{
  "model": "self-supervised image encoder",
  "dataset": "crops of objects in photos (Visual Genome)",
  "train_examples": 30875,
  "image_size": 48,
  "crop_scale_min": 0.2,
  "horizontal_flip": true,
  "translate": 0.06,
  "color_jitter": 0.4,
  "method": "byol",
  "arch": "vit",
  "norm": "layernorm",
  "norm_position": "pre",
  "activation": "gelu",
  "mlp_ratio": 3,
  "head_dim": 16,
  "fused_qkv": false,
  "bias": "none",
  "qk_norm": true,
  "parallel_block": false,
  "inner_norm": false,
  "patch_size": [4, 4],
  "conv_stem": false,
  "layers": 8,
  "width": 128,
  "positions": "rope",
  "pooling": "mean",
  "register_tokens": 2,
  "projector_hidden": 1024,
  "projector_out": 128,
  "projector_hidden_layers": 2,
  "target_momentum": 0.996,
  "init": "kaiming_normal",
  "residual_init": "none",
  "optimizer": "muon",
  "muon_scale": "original",
  "lr": 0.0085,
  "momentum": 0.95,
  "nesterov": true,
  "orthogonalizer": "newton_schulz_5",
  "adamw_lr_other_params": 0.0012,
  "grad_clip": 0.5,
  "steps": 5800,
  "batch_size": 128,
  "epochs": 24.0,
  "lr_schedule": "cosine",
  "final_lr_fraction": 0.1,
  "warmup_steps": 290,
  "weight_decay": 0.08,
  "adamw_weight_decay_other_params": 0.05
}
Rows from block 5 of a small self-supervised image encoder, named by matrix and row number. Rows with one number belong to one neuron. Each number is 200 + 30 x the weight over its row's rms, rounded and kept within 0 to 999. All counts start at 0.
After each neuron's rows are labels from the 100 images, of 14976, where the neuron reaches its highest value: "colour at peak" is the nearest of a few named colours to the mean colour under the peak; "peak at" is the part of the image that holds the peak. Only what is clearly more common there than usual is listed. The data: crops of objects in photos (Visual Genome). In brackets: how many of the 100, against the usual share in percent.
# fc1: MLP up (model.blocks.5.mlp.fc1.weight, 384x128), inputs 0-127
# fc2: MLP down (model.blocks.5.mlp.fc2.weight, 128x384, transposed), outputs 0-127

fc1.147,218,184,145,236,209,250,206,153,210,249,204,157,160,181,245,214,242,262,202,255,216,271,210,217,183,184,183,216,195,253,187,209,174,236,214,161,228,192,177,193,220,192,205,191,234,215,120,169,207,212,216,152,165,234,176,185,152,230,225,219,184,152,182,200,236,219,173,170,207,250,182,161,201,192,209,193,151,174,177,201,202,222,203,183,179,190,157,168,143,231,183,244,199,207,225,230,238,201,157,224,140,171,168,180,198,191,201,253,217,224,211,207,191,215,165,237,144,170,175,238,166,207,213,241,194,231,219,202
fc2.147,224,194,225,151,204,176,203,222,133,224,127,227,213,204,225,187,210,172,205,210,184,192,200,197,223,191,197,165,200,199,213,183,148,149,169,171,161,216,241,148,262,232,191,256,223,180,216,201,161,155,210,200,204,200,240,214,156,118,195,215,187,211,190,220,243,184,158,202,210,181,191,233,230,216,215,180,140,229,206,233,216,245,194,199,274,181,156,159,244,196,215,169,195,193,212,239,228,205,181,207,237,212,193,192,188,144,209,218,197,173,176,164,131,216,212,193,200,254,226,277,210,210,228,240,202,169,189,206
colour at peak: pink (26 vs 9.7)
peak at: centre (45 vs 11.1)

fc1.262,215,179,180,205,200,152,190,197,195,192,202,128,178,240,187,210,194,218,194,225,197,178,219,221,171,175,186,160,203,215,195,111,196,200,244,160,209,198,151,166,172,196,233,253,173,199,180,190,230,257,190,236,209,162,184,160,180,196,234,208,165,223,215,174,235,256,216,214,252,215,230,199,207,185,202,231,194,137,187,215,139,212,181,164,186,196,168,200,218,200,247,283,158,197,174,234,172,229,235,207,214,193,192,182,182,291,210,173,175,138,247,241,205,245,225,199,211,227,210,207,228,213,165,169,211,235,219,191
fc2.262,195,167,184,185,213,235,189,260,209,257,231,198,195,253,168,205,166,246,214,256,207,220,252,202,181,200,237,212,154,194,194,168,192,205,188,194,263,170,153,243,196,210,166,163,158,189,235,214,248,147,197,166,192,206,209,221,160,241,219,226,230,181,222,204,189,165,240,209,163,226,213,171,172,184,219,202,134,187,145,194,126,226,243,214,253,220,163,254,152,198,185,235,199,202,219,185,228,277,210,200,183,181,193,212,236,206,196,197,202,199,227,187,202,190,165,187,202,164,207,186,168,168,225,135,221,222,168,223
colour at peak: grey (66 vs 31.9)
peak at: centre (36 vs 11.1)

fc1.184,189,232,209,176,148,202,206,206,203,193,142,183,204,186,172,209,229,175,174,200,230,166,222,143,180,164,206,254,260,139,209,165,189,183,160,228,206,176,245,179,164,178,219,199,221,205,202,241,233,236,214,166,207,175,185,116,179,190,211,224,190,214,179,164,208,175,208,265,232,265,202,181,207,240,178,217,168,224,185,201,178,234,194,213,191,187,190,206,225,238,217,216,233,216,220,226,196,143,244,200,173,194,165,228,136,232,226,255,273,175,174,236,145,187,237,215,214,210,224,163,149,187,173,169,218,210,191,226
fc2.184,210,219,196,203,193,172,213,125,173,208,208,216,220,253,173,179,173,162,202,215,285,186,144,189,191,162,200,163,214,258,209,203,228,160,162,177,216,239,185,229,148,256,198,197,209,178,217,213,124,210,197,207,216,138,228,205,178,219,207,189,217,185,222,238,222,205,207,167,169,276,234,178,200,247,215,249,201,239,222,200,173,194,231,179,201,254,160,223,184,128,179,206,154,205,173,199,199,232,236,230,200,209,226,212,258,192,184,148,188,216,158,224,210,168,183,196,181,225,182,170,227,194,235,172,227,188,180,228
colour at peak: white (48 vs 6); pink (28 vs 9.7)
peak at: centre (44 vs 11.1)

fc1.295,168,238,208,219,170,181,221,221,215,219,184,224,197,166,156,250,161,169,194,233,229,168,199,210,164,160,171,240,212,160,159,171,201,198,208,190,132,164,202,213,187,190,212,225,190,198,190,249,168,168,174,218,225,216,241,210,196,175,258,179,173,195,246,216,157,168,230,227,193,202,202,257,198,187,189,217,195,231,222,124,161,175,208,217,181,239,176,265,239,138,173,210,177,196,212,244,169,201,223,194,183,199,180,239,172,276,179,197,209,231,236,233,139,213,203,163,181,242,256,238,212,221,220,224,223,164,159,204
fc2.295,193,175,173,256,157,249,223,222,231,234,245,182,186,136,144,246,181,197,185,188,208,252,207,238,147,170,186,168,190,149,211,195,211,163,238,233,171,175,225,172,171,161,179,203,197,209,201,241,170,172,221,229,218,224,224,173,179,201,215,237,241,208,219,260,150,167,184,224,215,200,183,237,191,179,228,208,134,178,236,180,264,202,263,209,218,210,239,242,203,230,170,226,222,223,206,194,237,176,190,183,209,207,241,209,198,187,214,208,201,174,136,208,184,164,169,243,143,225,233,170,189,206,211,200,213,142,230,188
colour at peak: brown (74 vs 32.3)
peak at: centre (35 vs 11.1)

fc1.3,209,215,166,201,229,276,209,224,189,241,193,153,215,155,199,154,154,180,206,266,223,255,235,201,194,220,162,191,174,214,208,183,188,187,224,180,228,214,230,202,212,239,195,227,218,194,166,178,244,231,198,227,220,213,180,211,98,237,214,186,184,196,176,145,172,256,206,242,214,192,216,172,213,234,154,205,196,168,199,164,215,211,200,178,207,194,190,202,222,252,219,225,120,157,232,227,164,196,197,180,181,204,171,240,190,214,203,235,145,224,212,201,133,184,170,162,196,203,202,267,200,248,159,215,223,201,178,207
fc2.3,189,209,204,227,282,222,154,226,180,210,145,197,185,142,228,137,220,234,216,241,212,188,230,159,237,257,151,178,191,183,158,224,211,184,209,230,200,230,233,171,218,177,197,200,186,165,242,189,191,163,183,225,216,201,208,221,190,194,194,190,152,251,210,230,158,219,174,202,193,153,159,240,180,213,156,179,204,203,224,179,183,218,162,242,209,178,134,216,211,202,242,188,196,195,191,199,211,189,228,202,204,177,180,223,165,205,237,211,146,235,235,192,143,190,247,164,154,244,199,204,266,285,183,187,198,189,172,201
colour at peak: pink (25 vs 9.7)
peak at: centre (36 vs 11.1)

fc1.268,192,238,214,201,259,227,243,174,216,255,172,221,235,138,213,198,220,178,198,276,190,229,185,224,201,235,206,225,206,177,197,214,125,226,185,155,235,233,200,234,178,146,227,221,186,164,166,175,256,158,204,207,205,159,203,156,182,221,156,179,201,146,159,213,162,205,201,212,197,262,215,181,187,224,168,184,251,179,164,127,175,226,159,259,176,198,187,214,223,268,184,184,220,229,178,204,191,197,199,233,162,197,162,231,227,231,211,177,182,177,192,174,176,216,183,248,202,226,168,213,196,197,234,195,218,215,177,215
fc2.268,175,184,264,198,162,179,191,129,199,160,211,227,218,248,217,225,203,212,205,246,187,190,206,181,249,148,191,226,179,183,189,151,204,206,180,205,174,139,199,176,155,193,212,198,172,233,157,200,115,196,180,206,273,187,166,213,186,188,199,173,282,243,194,166,239,167,230,199,154,205,237,204,198,165,214,221,220,181,190,189,207,200,172,220,219,221,173,183,198,186,184,222,199,300,197,188,187,212,243,229,239,146,215,187,216,236,221,266,222,192,228,214,214,179,206,225,228,192,224,190,210,237,193,156,229,216,188,165
colour at peak: brown (65 vs 32.3)
peak at: centre (32 vs 11.1)

fc1.225,160,158,189,157,172,200,222,183,212,195,193,178,192,231,228,196,182,171,180,169,220,257,207,177,171,176,226,240,260,151,184,175,246,153,157,173,207,220,272,238,179,164,243,199,204,202,237,235,196,229,163,170,221,211,209,171,205,136,232,173,124,193,191,205,214,178,230,160,182,264,180,203,221,214,176,189,183,190,206,236,218,152,188,199,202,142,226,188,179,238,215,161,193,202,233,197,194,212,213,190,155,228,205,235,223,201,191,249,247,184,173,227,174,181,250,252,213,197,280,178,178,161,187,221,225,213,231,198
fc2.225,255,252,242,204,212,223,184,197,196,238,217,166,231,185,120,178,147,174,177,211,234,153,180,188,169,169,165,185,153,262,203,171,216,204,158,198,232,180,152,197,163,241,188,209,162,203,193,186,164,177,180,201,196,186,191,185,187,202,217,225,189,196,249,228,220,210,200,225,221,228,234,210,202,179,146,241,236,253,204,245,230,209,258,242,242,188,163,197,172,193,159,213,211,218,190,195,194,170,234,241,189,188,186,186,280,209,246,148,217,164,199,237,219,167,236,183,140,205,180,186,221,218,210,145,181,215,220,234
colour at peak: white (56 vs 6); pink (35 vs 9.7)
peak at: centre (53 vs 11.1)

fc1.180,170,199,258,205,208,204,192,221,227,242,255,133,197,174,193,211,166,154,228,211,214,172,182,167,206,211,211,196,183,155,210,175,262,191,147,246,198,179,151,210,210,210,181,156,183,231,215,248,211,143,157,210,225,192,213,212,278,204,193,222,227,161,195,215,206,156,166,196,206,214,216,196,205,205,224,189,211,217,201,243,151,222,201,157,200,178,184,219,236,130,140,178,157,272,179,206,201,214,232,199,166,186,171,254,200,181,216,176,163,235,156,224,210,214,200,238,168,165,227,212,151,212,220,210,190,211,270,196
fc2.180,215,257,157,152,186,214,218,211,199,202,207,233,253,224,226,229,175,173,209,192,179,185,149,130,188,230,187,172,222,220,184,191,197,223,193,202,199,205,233,176,191,234,169,202,271,205,184,187,176,195,249,204,173,226,211,222,185,198,143,220,218,151,209,249,180,259,209,161,199,248,218,135,216,217,177,151,157,191,213,182,251,168,226,230,247,242,195,207,131,166,202,192,185,214,202,193,241,151,210,171,171,214,209,168,205,196,158,155,227,244,212,203,173,245,210,239,225,184,174,217,143,208,188,208,160,163,254,204
colour at peak: black (45 vs 15.2)
peak at: centre (29 vs 11.1)

fc1.276,180,290,186,230,171,211,256,192,212,252,230,189,225,183,243,189,134,176,168,263,221,217,234,182,238,223,182,220,208,194,175,177,189,211,166,192,227,117,197,225,213,162,220,194,218,129,164,207,256,222,165,212,188,151,209,198,180,190,216,221,243,243,171,218,198,178,259,212,151,230,194,193,206,223,209,181,235,195,168,178,193,188,245,225,158,220,211,235,237,214,167,185,214,202,154,174,182,253,201,220,162,206,177,178,246,164,232,236,205,190,191,207,179,149,153,174,185,211,185,212,176,214,183,168,209,164,171,191
fc2.276,206,172,216,237,176,200,142,189,146,93,155,190,184,216,261,214,196,202,193,159,278,172,178,180,170,174,182,241,205,172,207,205,206,208,192,187,249,226,218,191,177,199,202,221,232,196,181,201,127,161,193,197,212,181,189,235,156,167,203,202,193,193,232,189,217,208,203,208,212,215,183,200,204,201,195,206,213,201,187,193,177,249,151,222,174,189,179,184,183,246,209,248,196,197,134,200,229,192,203,284,202,201,194,206,164,241,202,205,246,200,233,226,189,187,250,271,242,166,223,121,223,230,176,163,196,181,198,214
colour at peak: brown (61 vs 32.3)
peak at: centre (32 vs 11.1)

fc1.91,223,207,171,248,193,217,236,219,237,214,195,186,194,189,176,156,177,259,203,170,228,169,207,246,185,177,135,206,175,182,215,158,175,235,244,203,235,177,228,195,207,212,177,185,149,220,228,177,239,139,229,219,180,178,259,190,201,229,204,241,132,174,234,171,211,168,226,195,166,198,193,211,240,255,198,230,279,158,159,206,167,210,164,246,172,189,192,197,174,192,174,207,187,279,168,262,195,228,205,189,174,188,192,199,176,248,167,176,231,241,165,161,180,194,225,202,196,237,213,187,173,201,199,222,226,187,164,172
fc2.91,242,237,187,177,223,189,200,177,201,199,189,207,200,181,158,177,186,203,204,139,158,277,182,175,200,182,222,207,219,142,208,217,165,251,161,233,173,170,137,212,237,202,213,208,141,227,170,272,224,203,202,195,188,209,195,232,217,185,214,184,187,161,209,201,223,173,207,198,217,161,231,184,221,216,178,163,192,175,150,276,247,188,251,190,247,206,177,184,237,159,221,257,163,243,154,234,179,160,171,234,234,175,184,212,232,185,170,210,215,166,214,187,229,226,211,200,198,230,242,230,180,218,157,143,218,172,165,180
colour at peak: brown (60 vs 32.3)
peak at: centre (37 vs 11.1)

fc1.373,229,213,177,244,173,206,246,194,246,153,196,180,196,174,150,224,190,150,236,214,183,236,234,208,213,246,125,199,206,189,186,232,220,162,186,220,230,207,252,208,265,179,220,201,224,122,204,208,230,195,198,158,203,214,190,211,143,218,247,191,206,202,235,167,179,232,126,210,173,213,192,224,168,208,176,170,164,179,174,251,164,223,149,182,168,213,185,225,192,249,212,181,196,199,214,210,236,193,233,169,199,202,199,195,183,249,264,166,183,202,175,190,195,137,244,241,181,179,202,223,188,197,212,253,184,162,228,162
fc2.373,167,249,212,198,195,298,247,158,162,205,194,244,198,200,223,198,174,211,156,209,137,179,193,259,229,215,153,228,162,200,197,173,204,205,166,189,198,161,186,198,165,197,188,175,201,195,237,243,190,171,243,201,239,217,209,261,179,227,255,241,254,205,168,219,164,128,208,166,195,204,234,159,200,226,203,217,219,183,202,174,191,142,174,228,178,201,179,215,193,205,176,223,175,230,191,174,264,194,215,228,160,243,205,172,186,176,138,257,230,213,188,230,208,171,196,215,245,143,190,196,179,200,236,201,198,203,201,187
colour at peak: black (54 vs 15.2)
peak at: centre (39 vs 11.1)

fc1.42,223,148,169,188,144,191,214,178,239,212,196,181,203,217,187,197,173,232,241,219,225,205,227,237,178,244,151,163,160,189,176,191,201,239,192,236,178,199,197,193,198,158,258,255,201,214,172,169,175,222,221,260,234,196,129,173,179,244,233,233,190,221,215,198,188,238,281,235,194,236,213,204,216,179,213,191,179,222,263,149,197,170,179,173,198,127,185,186,225,191,190,184,215,201,190,217,193,198,242,202,210,213,199,232,204,162,245,201,240,174,225,188,163,192,254,136,151,190,162,190,208,190,126,179,215,199,226,219
fc2.42,176,212,178,168,200,184,210,190,154,142,205,202,225,227,218,155,173,270,181,255,186,214,240,191,182,256,187,197,149,172,200,251,193,220,206,203,234,242,212,171,190,226,163,168,204,183,186,209,148,146,169,158,187,207,208,244,188,203,200,272,191,214,225,246,186,196,170,202,212,151,210,219,229,165,209,184,174,196,120,204,132,197,231,168,193,184,247,143,205,264,198,202,212,184,206,216,175,206,187,197,197,184,213,185,170,244,261,181,216,230,229,183,253,233,233,206,183,180,229,215,210,219,151,187,175,223,257,201
colour at peak: green (29 vs 0.8)
peak at: centre (29 vs 11.1)

fc1.345,228,167,166,213,164,162,248,192,210,203,189,218,168,182,192,196,171,214,231,141,159,208,148,197,250,203,166,208,198,159,228,205,236,187,193,189,168,233,183,180,206,270,235,197,215,148,191,199,224,192,138,188,210,227,178,241,200,207,178,255,195,210,230,171,169,169,190,208,226,215,189,235,151,210,201,213,185,164,174,219,166,148,193,185,230,174,185,188,213,283,251,206,205,166,171,226,186,178,177,206,162,115,219,152,219,191,267,259,230,209,229,183,237,229,177,192,257,216,213,221,214,201,239,203,206,232,167,215
fc2.345,221,219,219,170,207,216,163,215,206,224,144,198,221,201,163,236,237,195,199,199,230,200,206,165,189,135,198,138,214,189,221,173,163,167,167,211,205,222,215,207,235,187,197,180,144,235,178,136,140,207,196,200,245,141,159,192,213,203,140,184,251,178,178,211,236,195,239,216,234,196,222,133,228,189,248,209,214,254,228,157,194,200,197,253,217,179,235,195,164,207,208,195,202,233,251,199,232,226,205,200,202,258,190,184,188,189,152,139,248,194,241,229,224,251,237,233,169,178,177,195,203,214,174,224,243,172,220,182
colour at peak: pink (25 vs 9.7)
peak at: centre (53 vs 11.1)

fc1.362,173,227,138,212,215,196,212,183,199,239,213,207,172,202,191,152,155,209,165,157,185,229,200,230,216,175,230,290,193,163,213,181,163,198,181,158,210,223,213,175,217,179,230,234,180,204,133,224,260,160,158,216,191,178,220,170,208,191,206,182,251,209,195,288,180,197,151,173,199,163,197,260,135,184,239,219,176,220,199,218,168,203,154,193,175,202,214,201,198,247,233,241,173,205,203,180,231,209,187,188,162,217,243,226,207,212,168,235,234,227,226,261,194,187,179,229,216,221,214,164,146,191,166,233,198,179,193,245
fc2.362,188,288,181,179,190,186,237,268,200,207,183,186,182,232,136,204,171,158,194,180,239,253,209,165,208,194,156,228,202,167,201,186,203,223,166,160,172,180,183,236,169,188,232,168,194,155,199,180,229,158,171,210,201,197,231,221,151,200,215,283,191,205,197,152,184,184,174,116,187,237,185,197,204,237,225,222,255,180,227,159,188,190,184,268,208,181,187,166,217,238,200,195,239,217,233,235,205,209,153,190,193,189,191,198,215,214,258,191,211,166,214,234,229,202,176,171,194,229,182,189,259,202,187,208,159,230,251,202
colour at peak: pink (39 vs 9.7)
peak at: centre (29 vs 11.1)

fc1.132,182,193,138,222,227,215,206,202,185,198,178,238,256,222,209,183,149,174,180,215,219,204,201,208,177,204,206,150,171,190,199,218,187,214,176,202,272,202,198,199,281,166,269,219,135,235,243,228,214,211,192,202,261,207,213,170,149,216,211,185,173,188,157,174,192,146,202,150,251,255,200,207,180,196,208,210,262,196,230,253,189,192,170,150,226,91,215,159,209,248,214,206,191,173,193,165,169,168,214,179,203,187,169,215,211,194,251,197,197,206,214,185,203,227,230,178,202,186,186,214,159,227,182,208,197,223,208,173
fc2.132,191,235,175,146,222,214,170,231,164,211,203,187,216,222,220,180,177,189,212,254,175,235,257,193,143,201,213,174,145,234,179,224,207,198,202,173,184,223,201,195,191,177,216,239,195,218,201,242,238,216,215,207,230,253,199,209,112,258,241,239,201,175,180,202,224,131,214,196,169,207,215,201,150,173,179,222,226,205,197,213,141,220,168,238,209,199,203,182,202,227,228,239,187,186,254,190,171,220,198,188,199,180,154,216,212,217,195,160,169,211,224,193,234,209,118,145,256,165,195,174,165,149,148,226,220,224,241,218
colour at peak: green (26 vs 0.8)
peak at: centre (27 vs 11.1)

fc1.292,146,248,175,164,146,224,213,149,225,193,166,213,218,214,153,177,241,218,242,148,236,177,185,221,176,170,237,224,193,198,169,194,174,207,134,227,173,183,199,179,253,176,201,177,206,181,176,215,212,218,216,174,221,175,195,139,238,230,239,211,143,215,203,267,199,236,209,175,216,220,241,218,204,228,237,218,233,164,195,194,197,213,252,257,197,239,240,180,201,218,172,180,240,197,146,211,165,163,239,219,229,247,172,160,187,223,208,218,207,191,159,248,217,188,210,227,175,138,163,162,224,164,178,203,183,196,229,191
fc2.292,180,226,186,152,178,138,264,196,232,210,257,186,201,206,167,140,195,195,216,202,194,247,209,155,165,172,208,226,179,120,247,157,213,203,185,220,265,243,182,229,162,214,210,183,213,221,142,173,214,178,177,217,212,185,160,233,177,189,238,202,210,249,219,218,188,194,175,258,225,191,157,161,209,176,223,223,201,185,180,212,170,213,223,187,227,233,184,190,203,170,123,219,165,185,212,212,249,192,197,112,195,186,179,259,219,220,227,175,231,226,184,212,209,195,185,214,211,185,191,180,198,238,158,193,185,217,260,207
colour at peak: pink (26 vs 9.7)
peak at: centre (42 vs 11.1)

fc1.5,207,242,200,202,213,240,190,172,259,193,145,178,249,191,156,202,188,190,229,192,190,157,182,184,199,149,195,257,213,191,208,175,209,191,199,195,227,247,178,199,139,160,190,229,230,227,254,230,206,206,219,219,259,202,190,173,144,247,168,189,137,194,220,203,161,200,175,175,189,221,234,225,164,222,205,187,266,167,155,213,202,139,165,159,173,225,235,258,164,224,233,207,193,260,186,168,177,172,277,192,167,215,201,234,201,182,187,213,171,230,183,240,176,183,235,167,201,219,186,163,206,234,232,221,188,193,179,188
fc2.5,197,213,211,199,237,242,200,170,210,161,160,230,229,208,246,242,236,202,191,200,173,217,256,205,172,221,218,144,215,180,146,186,213,204,156,195,127,164,163,263,185,190,165,176,179,226,222,230,174,238,184,126,188,219,158,233,191,188,228,182,184,212,212,197,181,203,223,206,188,191,217,184,192,186,223,183,216,188,201,204,205,249,174,243,189,243,197,271,234,228,217,192,154,188,171,287,201,214,211,229,176,192,250,195,232,210,170,203,184,208,192,151,151,143,179,241,175,229,228,258,156,187,200,252,213,199,177,193
colour at peak: black (46 vs 15.2)
peak at: centre (34 vs 11.1)

fc1.130,195,201,197,205,187,173,209,152,220,180,254,242,208,158,207,139,238,202,172,178,250,183,190,219,210,196,216,247,232,188,215,242,168,241,158,182,192,242,231,242,222,190,231,189,208,165,226,211,220,198,194,232,148,220,232,183,125,175,253,184,141,216,234,218,187,223,218,221,227,196,145,188,172,193,203,205,233,237,226,164,192,227,205,210,198,193,203,104,156,169,226,177,216,225,240,158,181,212,210,195,233,175,248,200,203,217,135,209,143,149,190,184,196,158,230,177,192,224,154,187,164,212,211,196,249,193,178,210
fc2.130,178,241,140,206,167,216,195,192,233,218,215,223,196,207,215,162,177,169,208,202,171,185,174,176,218,209,180,190,187,176,223,212,222,186,165,237,191,161,196,247,184,184,208,220,235,164,273,203,181,236,188,224,216,181,299,174,169,267,260,225,182,169,177,192,130,234,228,153,182,175,217,207,203,195,230,177,224,208,199,211,188,207,171,206,199,221,213,224,162,215,222,159,221,227,201,178,236,209,171,198,180,234,224,186,200,203,132,156,190,226,223,247,166,118,191,213,208,200,229,136,210,249,213,179,234,144,236,194
colour at peak: brown (60 vs 32.3)
peak at: centre (41 vs 11.1)

fc1.79,224,209,191,167,240,197,203,216,228,242,205,161,188,182,153,183,189,202,195,202,215,189,266,188,169,228,128,199,199,210,197,255,226,197,171,187,158,185,221,151,198,240,172,219,170,165,151,256,182,206,154,218,181,241,173,211,239,237,175,258,245,225,178,212,175,208,221,201,215,208,235,176,252,188,191,162,210,219,227,235,197,182,217,90,200,208,231,262,165,213,184,212,162,227,201,194,206,222,159,211,194,136,211,178,222,148,169,179,224,235,201,214,213,196,196,198,152,222,212,246,199,163,254,195,194,168,219,185
fc2.79,221,179,180,137,218,213,211,261,177,273,243,182,240,230,211,167,242,176,175,200,198,189,206,262,163,191,154,204,211,221,181,215,240,176,175,241,144,157,193,157,162,198,216,221,222,215,190,177,233,186,161,158,204,207,213,202,226,178,238,233,182,181,193,248,205,198,156,208,197,232,230,171,237,249,250,175,200,208,193,202,214,205,175,184,272,178,206,246,145,170,203,184,197,187,159,182,287,203,201,172,141,183,228,177,228,192,192,185,146,206,182,190,204,176,173,176,202,253,197,196,170,237,181,161,185,224,235,201
colour at peak: brown (63 vs 32.3)
peak at: centre (33 vs 11.1)

fc1.337,232,204,199,194,211,212,145,192,223,218,143,242,200,232,157,184,205,206,187,197,191,177,198,214,178,197,145,231,194,163,223,221,232,184,143,173,194,272,227,273,190,182,220,195,248,219,218,202,255,264,164,167,155,182,153,190,213,201,234,213,126,243,195,184,241,217,183,176,230,219,164,219,184,217,177,170,199,236,251,204,181,157,210,165,186,169,195,192,148,182,190,226,206,225,221,202,215,183,246,227,184,188,208,249,204,185,224,142,257,223,180,221,181,218,193,240,211,230,236,213,121,236,225,227,182,196,197,208
fc2.337,193,207,186,201,210,193,199,151,170,203,192,218,203,145,219,190,210,182,184,183,207,189,188,166,177,202,196,207,204,238,244,162,179,190,232,272,212,169,166,190,191,220,185,229,240,195,166,219,147,212,185,224,176,173,223,208,192,217,209,236,243,237,202,223,225,178,248,214,147,267,208,180,218,177,211,218,174,201,141,167,207,152,274,188,213,240,209,234,215,174,233,139,173,216,251,187,145,244,186,217,145,205,196,212,178,217,128,240,164,198,219,223,154,205,164,159,222,202,207,211,275,175,128,199,197,178,210,212
colour at peak: grey (61 vs 31.9)
peak at: centre (64 vs 11.1)